config.toml
arch = "tc_resnet"
model = "self-supervised audio encoder (BEST-RQ)"
dataset = "synthesized solo parts of chorales (CocoChorales)"
train_examples = 39062
n_mels = 64
hop_length = 160
input = "log_mel"
win_length = 512
codebook_size = 1024
mask_prob = 0.08
norm = "batchnorm"
activation = "relu"
depths = [3, 3, 3, 3]
kernel_size = 11
stem = "single"
widths = [128, 128, 128, 128]
init = "lecun_normal"
residual_init = "none"
optimizer = "soap"
beta2 = 0.95
lr = 0.0013
beta1 = 0.9
shampoo_beta = 0.95
eps = 1e-08
precondition_frequency = 20
max_precond_dim = 1536
merge_dims = true
one_sided = false
adamw_lr_other_params = 0.00072
grad_clip = 0.5
ema_decay = 0.995
magnitude_pruning = 0.3
steps = 35600
batch_size = 128
epochs = 116.7
lr_schedule = "constant"
warmup_steps = 710
weight_decay = 0.03
adamw_weight_decay_other_params = 0.01
Rows from block 6 of a small self-supervised audio encoder (BEST-RQ), named by matrix and row number. Rows with one number belong to one channel. Each number is 128 + 32 x the weight over its row's rms, rounded and kept within 0 to 255. All counts start at 0. Numbers have three digits each.
After each channel's rows are labels from the 100 clips, of 14976, where the channel reaches its highest value: "strongest on" is what is common among them. Only what is clearly more common there than usual is listed. The data: synthesized solo parts of chorales (CocoChorales).
# convs0: first width-11 conv, stride 2 (model.blocks.6.convs.0.weight, 128x128x11, each kernel summed), inputs 0-127
# convs1: second width-11 conv (model.blocks.6.convs.1.weight, 128x128x11, transposed, each kernel summed), outputs 0-127

convs0.99:155170163136185119095165143091126127073213159159114156129114100106146150118101105093137118172080119188107120134161116173103059128094163130112115108131125124000114111126118109126093141111155113105124143114174163113107102143138111140116147099118135129182150140143108095135204118130065111085107168165085073114158150143132147102124127134145117135086194159125119198157138156127175167106193
convs1.99:134142144159100151144147088113169140171133113213113196116126109115088104100118096148124108134135117070147153113205147115095181125163122129102137165132127137139108170099115150107192145118155228123168123113078084203147180137128099130080132184170088136111206086142153102059153152127147129115128120109107147154195140155179130108159125128171139163116064108131093110145106148148101125078139
strongest on: note A#4; oboe

convs0.74:151107029123074123151150160082084128135194192175118048151128087123111167131116115088131136111096133153094129139133141106113110138102117092106092110096141122079125123134151136127135163167150119139114150099141083128133104154114113078104085093193144114137131177107137123123134101125146140143139146202051180097132112164114157115132212147160130128089116179138120098083146179123233144168160
convs1.74:092111107091131132140125102106142164065149138132114085156104115139107121127194171115113177154167209096141111112099202138160154137112120137119116141131164191149103108087141116119185171140182109081104070138106124163066181109142144141148153144097101104113110135108168099179180173143180102126128095162135124099133080118174094163150136124084156141073165154165123126087088236115119087128119
strongest on: note A#4; violin; horn

convs0.17:184135153154135122154178137127116127087133127159154136171047096134154138161127072069151116130127167138057066136153177190071075090124118151153138070114123093155123168133106066108174118136130187120111151138139102100166089135189187133112135071132097148091154128092073140205123161098168105058111179116162144109098172112120083118155133109130124117107131167146112153140133123103125137120179
convs1.17:096174068118151155109132179120101166109187153143111125117179129123113195152140173128156173135128144087122141106185173148151107116085117098156126133124202112092093061051134124118059161102155182113128101196122123155173133125191106155096140129138127044142094076127133102133135098082152116143127123127163088090147120127118147151126066151132134139104163178154113044123140108145132113100178
strongest on: oboe; note A#4; note B4; note G#4

convs0.54:118117173096120100146112103055112245127092092093162065079144115130115106089151096133173157134030118177106131097174097127144157116123125182109127107131125178153077134154170129097119147158128119100099109164123164175094154194117121170149213118138164118091142141082137137101146110129113124101165176121130136156108084093072130134130110160172158138101112149129137166088084106173118114126154
convs1.54:123068083139109129134121077174079117137145088114116144122124122163128114181150098191148082063073110092158087133129095130136078139146179163109156104100104130140122163138115136157255146127123134108119119094031151124104095158116128159110088141131116151165104126104159139125097124157121092114103159110140136115115172047045160086131133129147130126149106154096121072107110118169174136124074
strongest on: violin; note E5; note C#5; note A#4

convs0.33:116158181136150100075174116144101132127136104142133183134168150153137128101139084090129108093099126142146117125137159140196059180091155065136128117102088128013094125143150129189128131128131124114130186102133138107105153134105180186097109135139054197130133081111078155125145162135161133139170141156153109160100186128074188097145046134159139097152100150143129149156134124080124104140126
convs1.33:094144152168093165107122155191094163194166187077091106062156100100133119134137170105115095177132097137135131178134114106143121139131129126118135141106107066123098132135129124127140147187130141071156135082118123123074066159133119133114160130116117147129117081189167151095057097132104126092111144106172063086200133145087150125126105080209116125098163163138088160113067162177157089133148
strongest on: trumpet; note D#5; note F5; note D5

convs0.27:134105087094151053124127073118141141131186165155120117147156099120128095087065062167127120117195119127120132109160111134131133160145094117140102089192120117032125071182145123106134157171126096087132113112150102155123102111055152131082178105144135113170138126096133152161115101121132140117154126088108089198158117121175171115048138073158092146099112095129184147084097152111095133083154
convs1.27:114159129117160072173195134116129026155111151047150095126163131177170105142155168150127112114180083138134118132106120182158152171118113120151172158130163135188121131117169115141127155117116101159116112155088158152109148144117164148180135093117176152105176104102054112111122090149110123105115083118129162190089062102164143080148123164125166111121129149115175141129124117102125160114233
strongest on: clarinet; note E4; violin; note F#4

convs0.6:137114144082104158140169118111191149125159077156129114128106118124110137104182121146132103061125066131146113129118226173142104095123154104141134139120117124135144167064158087132160095186133099096215109154171122095134095140136131121137090115086071123139103164098066110089122114152168136139071102097102176125104119099147161155151157072138075133122137171146197158161115203096121116177087
convs1.6:157207131087114138110104193089089129099155131067158161157115113110188120147119135182137076129111153048158169141123101179136146122127125128061163079151136120121141141143145127139161148158164133107045162090113086090133110136138153117141121103154120086101111142255120104118135145067060180105142113127093138131179128117115105135097103126161160112115134134121160132179151088107083149147127
strongest on: trumpet; note C#5; note D#5; note B4

convs0.40:177119158133151119129171142152065093083115115150177108169102125087135148113177139107142153150091120174110091130141177132174161091131167163139113030154143084057109127105072125190149052102147101174153180062156074119133108109108135172126113103141114123116102150160156106111163170084141129166146116093117101118133122072094120158148121184098153086091179132148141115080105168108151082137143
convs1.40:124126140101124089134095161075113185050117125101185174126153185109129120103133113174149153112115122173110153074142144134064152127069140100153189152123135136115151182100118097131131136120053136178159147067174191088041191123152111117087120127110128128134115094201119133122109123147159139112091137103092143148146151120124147091185107090146161097059090120144141164131129115194112133155146
strongest on: note F5; violin; trumpet; note A#4

convs0.111:178188128129176122125103132196156102100107157158107137108098148118158138091120067126103110149131098147127100102124132091147128123196108106123101118140135164142065122081140161130107158111138080092094149137126112164153160106087104133032081092102119050102094099085109123191103132122154153066104131146133143131168129113087166106146139132151149152045116189110194149132106153129193086163074
convs1.111:150147058211166047112107168156102168145168111104199128096163188135097147143104093132187139181117131090158185185178058160108114125159131140114115138112125150143130154175149104141136117148134105158139124144138110085123125114153122111085160154094148108126174113103125108130100149183158127105121156152180133127140104156136098083113114131145185183050152114114135053187162150086125137090134
strongest on: note C4; note A#3; note G5; bassoon

convs0.11:106115080140133102153131137108127140170138078143104150157136149090076101117143100106136171131123127162127097148135116087038090131087108161182108172138155159143132089190145072152061105135096157180091129124140116144111146119095208104125173138124113088117151126117092081147111132159176077222152119131138151121097125115147178080140117103112088168065170142059093139106112150184138134121194
convs1.11:136086145109137105101157062215160174105138065149152092095100153086133192140130110131118077162154143113119101102156151135141081139086123134173151121069087112133123043130137079087128102132095202158107141148111142154116153169085093177101133147188106089158124145137116094104069129100133134167122077188161138123155113144132079096127138084158110144156119144063141142103102169124073093110096
strongest on: violin; trumpet

convs0.98:124146125110135062151159163106136206138061155153106143102095093104117123124106145098149154136120130134091123184152085120144114087152114108089146141184101146149067140143139076136175120033130136130174193061121127189112117126095108200119133135122120156162093104117116095147128119132142196220172158139157106139124135164077084093153156111132161082138116145133143158142153114114122173088194
convs1.98:076151175145106106148138103087100108153118110140118168119109125117167170149108120097110074130126146132144121157074197137112088162056131075161092162129174114158193185118102183141148155107095135176177097127101115127100116110086139120111135105159126093123124177152117068136054080127157117156096129147113061035140111162106117035127122105146113149124165117102169145107088182104153144111135
strongest on: note C4; bassoon; note C#4; note D4

convs0.28:093114123132166075167146103202061091123124093158086186125114118092182073079143131132150078101111183090138153140095150200104147097108125128092101148103078098143132051144124163147117142083099103131115147117177123126138181121135101140110106112141130178119126108142086158189114176116198123114130083122129123120080093100086141082184106127119101137091206157123108079147128133091167156087127
convs1.28:117099058134134133100123216176112187109182145121114076093184057163139143097081163058133140136137115132143146129124140083154030126082139100125142120150086099124137136120150106173136131146152110102174112073066100154103117175158155132128167130148163130134104177092090100082131102114114151138140146117169114152099097140124100116140161138150184118108113105115199224157142117159127114117097
strongest on: note F5; violin; note F#5; note D#5

convs0.84:116095113107115071113175145072060177143122107135122158097107139086110149068118079126146125208165133102131116230088089116154116122159113125094128167116056131148122144196186117162109145127217140147082111095164105111130113175076131133137081145115112158163104142130088116128139144114116181117088153104142147152138169158139117122103119134170165141086088086135109200158104099143147140169107
convs1.84:156147167150150071039109114165151103155112103157121128111121119192123127113133093090071123180155145112117085113096165177157144110129156133166137142171054117097174166111167189151121202150148140157070127181130187124114115146124136096163100099118126143129147162079124148081099157094118115191142109122155122154146085123135144092148133091157143163143101150124039066142141098063169112116104
strongest on: viola; note D4; note F4; note E4

convs0.36:115180166105091128137138143084087142118112073107170110200082090123185163131173112146158127135138174132129153110143148071132082090159106122133127147113113153196148110175145108129126119129117145133120160138095156096178159152136114037133105086063145132146148125070090102089117148146210119109180122199108152122126134110139095108167158088033121140093118131063104138165089133133112093088136
convs1.36:108123117094112188115132171107168137088133070143112128184144112043140127143096114140063132186111144110080134095092068097112127094147086160111158166102111065167114118084102185136127144060085113126147079164140151145164103128149061158083086142120066105148115148172113144165105157116105102158106120147156060134143171123154136194104143062159096093128115131083108127106125086086122139137122
strongest on: viola; violin; note E4; note F#4

convs0.103:109147114128125109087178147110114085106137092169105145093142055096055117096140099077141092112149104124127114126073146094113137147153153118096078153106139159079102119097082112118170120092157080128124158201125072082179146108116201136035161168072146138131143130121134095111142120078174100175095094113093109130144098117128156186141138105203101088129194171122099130146147121129099146139110
convs1.103:104094188086079131144132162073102117096111124158130175054184154110115154172150176102114108140120146129096116162122135122172150126136184095166204153114130112129141160168063109078107137156181148165147230129147123089170134072114100110125100146135104128171120124108092172097157133128161157154124124152065101125144108150154141157145090062147165138137138128164117097111065083150182077112122
strongest on: viola; note D#4; note F#4

convs0.71:071131101152132079105125121080056086111122122167141051122094145110115132089190134125167067135140111185119109126091130147149079151149166113170165085117106165065106118112123188129123113104122142097121116134168190110102102055095135121072125095153105124105133112111085108151190188126130130113134104134160180143096186098114145099166095173197182167113106168098125138090145138165175145127118
convs1.71:150078170167125177078149176151134131136093157125132096160115145131086110146136119122166128144146136099121150150051101098121140096094132109062151094115148131112096131138146074115134142102170174149214104092149135082120102132126154120118138102064153113175148139126059165125136074054138179149161080113179199110202139144080125120126162118074122135098086123136114120162133112157181046130136
strongest on: note D5; note F#4; trumpet; instrument: viola

convs0.89:179114107138123168050098119093156170099112143192173112135134081082150107095133134134087126129127145138125080156117096092129151162092104076085085109133108101149072070127151090143157164142123092106198198146157112152130089096155078143124106124122110123172121069161151138123078166116193118144103159142071113185104135105138109065196072148183149097076133135111125146093138144139101091132143
convs1.89:172177130154102114148074091152134123126175118158134101143144092107152131088160142125128148136162188147057153196168103174101215116117126173120147174124102178134124141124083174081094162139145092160127151118112167191102155128216158099085113138064128120146164180170128170094111142082112093090175096122128144126133169146136118140170176129099117123108114164135165188106158158087168116112118
strongest on: flute; note D#5; note E5

convs0.32:170116158152118117160133118112122162072116158115108105142130073106138183086170084112057158189099081106120147174077179149133144103175110147150137097112143144073203075113154131122118141099126102094091191103122048150156143128097109067103105134113139118169170203137104093107096141170139124165185119141119134087104120137056145153106118138134133178143130079127146097100129090084160076106141
convs1.32:082137162178138190106137091161105112074116094158140156145143128129215169099124102094190119110153091125129097127096098141139106164152130164127143226083058109104161180067090161171126117101052117092134121136105137123144107166112101166171149185108072088122191076073121157143136136118139066123113152146073129158130127115173117126120106134144117150130108103128139122110118126095069112118081
strongest on: violin; note F5; note D#5

convs0.104:119119130102112053080139069091117143077108126127128136133101117144158163116157129160172131166146116175143093129148088154121133072141075099109103143080110141115125094151109130104118123104136062241114153112137155155176085116074099150104144134053084090158071117150208137094101164126162126115178122171124148149100154113104179124117149128107148120096161170126134109146091206158138161069111
convs1.104:196134140100151046130131101152127167152154107092130122107121119110149096144139159110152175141159106152185169122126170142091152131143095123089143147188105095176141146225115133072136131121125125144160135124143107141112149107081127170133188194134156169207110142178150134161137152186150161131137145242134169101146126094181145086137148116113139138162158102176130124163169149145181115113105
strongest on: violin; note D#5; horn

convs0.23:117060176105139109113127194122178138157112119116152109127128074062088081128131133135101128087120156103124118189072125139136168098117120123129088147128136118127106133151081015189090099101102133157171125111154143160129085097130117131123120096138103132170137108095137160151108167158083101140134116149170099083088119083046108154178145172141145166132130128130081176112149228082104113137097
convs1.23:115095097122092129119150157160072150087020128147199113129129122147108075132132094066065167130124189133127089091155153095057170130143148058102142086123107066147128139134095099169078098123089103100104170152116123139103092108128139199127166149154151142111089186190097129086141170092156116109128137128135126081170120140150085097116146158125166106152138109085160159131167128119098155129148
strongest on: trumpet; note D#5; note F5; note C#5

convs0.26:055106143103199154137117164109133112108108127177088122107102092137124101088095165134143080136162136147090089144107110052132104163115092151164163127150135108025135164135153123131145143101170130222164079118127091131143118094119059177056179170123190159123118112163091055131177134137114121140128152094082135144120112130125152125136129092081121104155100148117153086118120141143144131063151
convs1.26:164115100166105125140130121117140124146093114136063140122131110157102174184124116124133073135122119138068110092124160117085102158138100134163105081121160133103138107093107178121117121122147196169103104116142137196166147135071161073106136165123144099139133191131076153133072058099102128147131095153131115111132175152166142102204047104153144145140205076147182168142102088132104130151045
strongest on: note A3; cello; note E5; note B3

convs0.53:152121151114126176130070105116073120133196108130120153141109130078048125158081047144172125134183080139196166113134143122124125080179089155116134065140166161130117167116205132157163107101115097113137152134144101127145139127117117103133103147150196167098111120101182137153052146126142124116157116139109104119149120093079143121100121124175132230098149163102045115130135125144104113121155
convs1.53:156170082081129114132076065126144156166071168180140096165095123123185075065102079162071121160092156150135125174186121138140140167081158169157146145138160093146076131163165138151179181122131113084087134113161106079112152155133113174155114112136169065178103129126163127224112104148168132164123137133125082098165159141139122097107131159120148165058133132130115150129113139120105126094147
strongest on: note G#4; violin; note A#4

convs0.63:164118117125136078112124098105146129134168179143112144146106115095114178107113106101157135116133145119141159193163158127088145107170068155177218128125092087044129119117104091106174126149134127126124202155164104128072100090128153095124172172139152189116172132058112143114155141127170178115160079170091150141120144102177125086160135173110077118196074122088117139130144092122180092132122
convs1.63:142178123088094123104098138113090109122178158116115104055143130044197125114072116128113127209104106158074130114104128115205091130121094090108132132175111153126149136151164157117171109128143108194082106109103161150136091106138127133099126097152073137113140101127098187123172090135190099100152110111095123151118153229098099169123129164130140091163123116092150150099122172156153135183172
strongest on: note A#3; clarinet; note D4; bassoon

convs0.93:164129085134141179135162117203205121075091164157054100127110126078118127143173091152113130066139131196152164180123164107117146101091072113178152167153083083085134103140116093145092133158077081120151096099120102160172095094101135148132103189153125144096113102101113138117128159073101199145130124119115096194145136125119103118135124146145097176177146143149100165110113069137079139118130
convs1.93:146098148093101131162105071112132167161095132136118161082147119138149102113105165127089161109132115142136198143111122089127093161083098125076188161147105169161103137119123071145153098143101168134110191157107189062187069083123161103114134138162120062056095152087174153132158160121165124114145174078155079169120130130148111084153183139101104122094131120142099158114172107121153060138176
strongest on: note A#3; cello; bassoon

convs0.19:128129143127101155132102232167189088138128109144142089129143160095101147109083133111121110093118107151166114178083151098101122127149071106140114123170138130104122097129129141173111199127128128205186239110165142125165088086106191091092159162128167108122109161127091115133077130172087095147136163095124126166146098114146058132097119160097127171128088113111145118083115116132071086120105
convs1.19:170102164133115097136084108121094157158142147106159191163114136159164118138173109136132082104143161136065116163110152098050174097119107099173125152108148098092185111194112119148200120126081115176116189109163143145130114092105203156169124099161132103151112143087133099139138072103103091102131111137123144106129127136076051093114099070103102193153127161114181084134130166173111173138122
strongest on: note D#5; violin; note F5; note C#5

convs0.20:141140123162110125111138088120123107095193134140092118141145195181129070093154137114133098089116123141109155192169255146146117166112134140105156167142143087137129155095157142139101171179126113124137123094139125041134127105165110124110206079118153107145119073140106135122126148111118138105180075157077120152114122125108181125106132083140021149110115172162085131120148102134126166120132
convs1.20:099134126154105105094167132134087096143128060057170070110130140129168107152110056182128104065131098127099119118104096107184099110139137170130118151145125132151123139033166103083168130104209131124093130081148170136202110115120078116131140146111110168156125155158106157132111141111132144104127186096134125148133097142132117127135160088147198194134165157163191107141179192162133116142159
strongest on: oboe; note A#4; note G#4; note B4

convs0.2:080143112080159131088120119122128100134077165094095127197153135098079117074141133123131127137105072085137095176076088148102125122078155157106132159199170146206141112132108127085146152147060113095152143123081129106098113174091131143142156226093115094104100119126153131109130162123128126118169117153111087141138167110134116112185155176140116205125123212164157127095106113182096112099112
convs1.2:108159091127200089131133121117159127175162118173162153121134091123146124091145134088125071154107054184111146215100165154118122119153130094053067096125142119180149149131134165104092111132065119106112127137132156105154069074096105133126180094166114106135171134130137151163124076133081163129121108108128170139158069168205105120065133136108199155149106162139112159123125113144120131065124
strongest on: note A#3; note C4

convs0.102:118116174078200147114150216135065091106118147115146160120174079143142125131162049143139147107186121139130123135108176098089134134087111110129118146110095117105136101146109182156101135121104145058054122175104170109124089110138147160105152129086150191159102109140123105157176127138114101134148168092129042149132155183144114143105115136154133137098198124126145178116098061089158119096180
convs1.102:068142156141163122081151169070183135190135181107147132118103135191114151146173122160067091122133101079151176100148090146085147099164138093095108161151119073123137100118121111075107149149103104098169088126158153105153148083125116152133121137127168129108121114036153144123094148123148102131114105129196119089069183112170147115100150098085138162195085136112099216108085121144132141147163
strongest on: note A#4; violin; clarinet; note G#4

convs0.65:125108092129156085086123098149176164201065127146158164147085151101116131112122078114129135094172130189151115135142149191099114142123165125107113135114166154108111092133130080188103112110155134097141160176180199070120171057158133110151157129121070094146162181149144140143125173165094092175113127120046107185129071119115147153157100172123141127098096177148124134134170117188160119113126
convs1.65:182187085094171162107136102188121133141093122132089118109155120013064109096125138161153115063110185067193113129131139152166116130114142107127122097140119134150119094129125153113087155115077109160142143100184130126094078130090136150094190132057127113125103105134125075149110133111147182155117140178096112141174081095119096140089116163118107125172124141084112136161120104214144154131091
strongest on: violin; note D#5; note C#5; note C5

convs0.90:141125123117113131075138135116114144062142124150096143134114099080180166135078084074147171119120122141129102124110131111210149117156137137152143090137174121126123149200119146170075095173158098124108134172149095043084170225168120142118128116102054129172196073080168129084118111119152169120143131141067124151127114122141113089120131113123092176145125149148169188104069110141147126157106
convs1.90:099130094053076107130072109133112072151127083149155120140166184161157101135128129117108161122129110134123106121122159113079151118167089104067098125109106113120100172123109138166144169113128100058151097097102195158156126116092075098200123162127137139101079106141146077137150111138097098150128167125124117181090183163076110232134141176177158113049153161120134107154121141175141108137135
strongest on: note A#4; violin; note C5

convs0.64:094100117148113117114178069154096140092077092154143169167110082130106109146143115102163132152141161161097110121134183151111186136121126132064124096197139129085149118138093148187136135143136085106150173102070132127133110117146131184127096133117145115118158131164126183172104128104132156092234082230107108141121125119168111085084138149158112154123119099115077123206064079122143103129109
convs1.64:128052088142125155117135119132148132117072084063126170132125070133119105121130136119129163177091108150136126091155136157146133104106170062084107191135127128142161102130154166098129104103117132071094095084194128059186108175148116117131153096113088093161111159115145082118010115132089115104084111206116127103119154118146115152092121117092139080114174097127152090118167117098173136096160
strongest on: violin; note C5; note A#4

convs0.3:136147143068116169105127136091142083080132172132165089074111147164116085125080107172173102150163104163125122050127189125093133107152119108140097100126135164124103134062120074183088131103077118121085152106170161080113131114119145104145181117163077134136107187078189120132082174202119135160138113138103105111053112086133172110106152092140140162106159148107126152124113162066086104138148
convs1.3:163118158041091092105111096107139165019131121132091122104199114079176108107149123172076157128186179088089100121119120148134123104147148157106153183140108113176155064175139069181133124139117094124099147160186110168112132172168112163120152119159140165145105094108096152123114105108114123110100129114125115093137134089157189137096125051135083114144117157114136112161104104086077116121095
strongest on: flute; note D5; note D#5; note E5

convs0.34:154163087109189099136073113103082099119157131148090150186121109083111101111137070147114107113089124132131154166140096176168163129135138170104100083152127132082126127101152081084101110103114137101126147119162122108125064115050131137174204161151155161124129167166129109121101122084178122177176154093148125206194154120127208118122128152140116127064155111175085127077145149167172116134117
convs1.34:141147129134145151203214161152118084116092135211121111125128131088126113141092113137134119127081174078110183152131140136067086214148165204121110127125093151120106160157103119135127125144144147137203182148158157119067172147136144182213141113134156180122120132123136168069139166147117135116108097128103126125141080118119125122107141153162080186142119148095139200134150140163152137120173
strongest on: viola; note F4

convs0.96:143112115084148126111152140159144136146088181212150102161116141145160123172121070088143095117114147151118068126163148130165158112106135073061089139145109115057134145163146085095099112142150114078151068054172111168124152108101151146111144141110099088113141170146131125119167105147157143080189132165174142117145159119110094084111118139047099099086172141117140145090064111151131152192187
convs1.96:063169143160126103127131104131139134112122081163142088163157096117133081147147093148115141093171139142135075121084095146112104111074139124133072146099171103188133194053112090105093123110104151108098082200180155159112084131151110118072137102182156104118191120149152134133124103104097100104110124152141177157143129081135051132166135122115121161055149114174094069144179152149091177108109
strongest on: note A#4; oboe; note B4; note C5

convs0.70:193095108123103073162114188099068125132113103204160108161117134148144166143164103152184199094116103168057094165130112109140152073144138174124116133070123113156099156123178114120136078151161170126119159116070129079123122129159204122162115146109151174121133088111104135148148125118147112149152118182078155120158104131149107184122159066106101110085164099112169114088124191084104098135126
convs1.70:050152127119130071120117119178184132081113196133129156102148171122117188106137129113143139185131203121125162139121126124087157101118148142160086140127192063131068181122163081111095089091137134118178107130128129131105141113100103101091092124147094110145141148137143131130127119161125059111126087154072161179084130106060140138073110085152115061189130157131063127104080116097118168139145
strongest on: viola; note C#4; note F4; note G4

convs0.57:152107159163167138178128171170123144046127117141133055149096115177142129099158168133119153120143170092120089154193174095159130076139174117094088066122158133070123113139177124120119166083131121135080123095145127100048130116126142163069130146138124158136142168119092110176180118107194086116125091133074128168119155140111158148132117101135197111111141138103095108137128182192125092063139
convs1.57:147110134178137061107115147077180157099087125182134130140166144051125163142168131130111091126101118141130087131111170100126094139141118156121121152148106163220144142103126122111138112128159122174209121157075094130111122212144107107128137089106080130124112149192157125151112158168147166109099141103089119098083143050163120169226136153122088106138150141121099161103149121160128101112058
strongest on: note E4; viola; violin

convs0.18:122115150142106102178138132133067151176148119154096152156119149078155116129065118131169143120136129153083170161077161154144143121079098130117146139084070143082029082155157112098181153122119125133115135160192155141127153115083148072131007118158101160171110111117120143095122121122118071136150125149114142146108198121076200159131095103124168129085088128155135120156143086163160108114125
convs1.18:101128159132129085084120109163176127089153158160135175151106132096131181123098160146205145098072137110131091097085154156137115106178141157108139103136114144057129151143164100128197215117161170078116164122106077120110127109101176106088110092139132083132157112147148146182159121123111084167096149163111119146114104177112186100128183070149157124166106153164185142147115144142207166107164
strongest on: note D5; violin

convs0.87:207133118125172142158142160167119128122138173103108071102125168076126129135104106124136128099116097144097103138100144175132119116097150105185121124165099138179134176155102088071109123109135137094095087084132181178189131082105162165134099172136143116136121091029124115077180141178196085140143184107083112155121073086130077106158112108134154131151121165145097135116168088087144146074157
convs1.87:136115101153140128125082140163111066157167172231108085105127175148100094107174123144099140111178119175101179139059130171115102126078095125114096161098160109128127105111105127132108083094202050165078142142145108131166057148088145109140164160209167123108188125139140156122093105111180121110110113097118115115139148130164159114163080131128127146132137117105140175145102136089203114136114
strongest on: note A#3; bassoon; note G#3; note B3

convs0.7:135110182081118234137159123152084144178128159134159087133142132099123137045101093150129091166142101099154146135104189166159112130090129127084163109156139107180145055115129049090130107091118108087170133093122127101121107114155120162114122103111190150195159051109160073097109161128133125143130165155127118142119146130116171143177169120131141155106137102114130088099138199128129132058131
convs1.7:154160136130111177065176106150139145111116129091126144136184136188164140101128098106121106096104094151109118104103122159128160150123159074121113123046077125188085060125100116150148115199113127141167115135168141161136179186081129123158143088149153137127094164226129189103152131100180173175155115161118119158150147128135198163129096135142147196159128103111173161142106170128101156099120
strongest on: note D5; violin; trumpet; note D#5

convs0.59:127129104138146155156122129119118167069150138107119132163131085188085144097159098122185115163128142192099135177098127099098156117112120123114126112077114208109164060132190112139125128133118180125138123128117125066187100107091067125160079195060107070176162077099124111148082107097124115128145192147129089120164162113075164158166190147154110104146173136130093144157124107123157152107168
convs1.59:156127136132135161147072073135142103177148135148078155142164119143140136160109142130206094169139155137201122122172136149164141180136195168211149149199102139147143143162133104131142113088123150174126120118124099142125101142144125156144144176134065204135163120150099125127142134144210152130145083169161120186182115144178135134139132152156190132148138101229142110112128161138152152166150
strongest on: violin; note F#5; note F5; note D#5

convs0.44:169176198107127147110167120126185114116169081211145101134138160137103119095171112038141088147120065152128172089135129111132076147103126125129123102131115123168142041137181104120118135102151121183126105162138158091104122119124113122110134125072150170161103098171110114153095106190115109152126164104107111117110200139069153058146151107152120104116125101076185154137090148109105166139188
convs1.44:150114170141181133078106131110065126172117117161102073131180132234103159150158138140148179117132149207081136161148098139120170074143123189146086161095083117072091116101088091106149140139137217116173120110139127183165107127161129184179173141165109147165111113149133119101122171123152112114112144105124089091158161168116168144117151140132044149109148135125142110125149113133083119114138
strongest on: trumpet; note D#5; note F5; note E5

convs0.91:131139157118122195146137151108103196108144124115104162161097183142097123110122147138139144072127128122168142116146144137136139147104107114183103071142131074018203146110111114110125075107116154087167155138082082172094083132137097148165137124123119158100165132068203206078117146064138098129147143070123131131125112112172147123182149116122149157167056138135126140154171106109107093149097
convs1.91:181100102148123143153086118142175105097133094106145029046130101181147138111119161121118127169114118107130087123179144096127119130115162120075044107112122152127137092113186139177086157153118099112121116154168105135122098103076156138170069119124116085119087157144135167068181112088178136142107117126116128160181152163141155138140165100156099142064081166084136130159115129098221137132119
strongest on: note A3; cello; note C#5; flute

convs0.72:100124123139156104168143088151022133085182132094069117159120104101075067123147118099093148162124128174155131185081179158112178213139137149110161132212129077134158132106130136103115125146107128085102189129121139158109090124132106135090142146184147119099099105149091158092105172124143154119111086139139099121124139127118144137148148057144119052055183147172105125116118132123137146149164
convs1.72:076124134141107077141117109146135093158133096106148123154076201145127120141154099115098117137128132083144094097133135113181147137098126126225161181082133129106135135116121150130130103121086092119118136073068149128071122112128102120119127115244128183102119182104134107107169174094144173123145129129131142123122141085229136162151144157068108042147091146184139148135169134089167110127132
strongest on: note F5; violin; note D#5; note G5

convs0.94:141130143132106149147152125137151142125101127128156091110123068107092138114075123129162082074160161074161129097070173147055147141132046125082134120128109123169141116139073101103204070124119132146073081127069121143132086084166181133141131117150158183139106116135102099128135130186123118129132140122165223127079116127122122102136117085082104082095184148162123152107086179072161109105165
convs1.94:115151145126055108130139167070124164138158131122101134154120168171173135129188101139168138125143132115095089090146119183133132090108116080116150154097104140073111116158199108057085158109119140100108158117108120152134123170172200142108143050158141157124139119125127132144131089150187147112116146086146125119078100158167084080143091087159082088141209097085108167143154128115084138061183
strongest on: flute; note D#5; note F5; note D5

convs0.62:064210127112129128143124123193130144140147127114032114124100069170125106085132118146121099156102144169082137138074136139102114135137129133142074130079109112141139100166119094147135146077150129159128133163178143096094128106110137183092133119096164141134119194111186150175135100151109082109150181184059147140126087123093104124093152105132192113095149155108149134009106107119158139140156
convs1.62:161034118157158131118118174111078141116160111199126187068153103115193139125119165145149147134114153144109119135097088128085130139115157140181187103129114093108146112208100142150125157127098156139199067138107093167139167108169135080142083124115099150126172148073154125167158144121121078111150129133100122144136137145115135151162140162179140090078182136062118162116129102147146200068153
strongest on: flute; note C5; note C#5; note D#5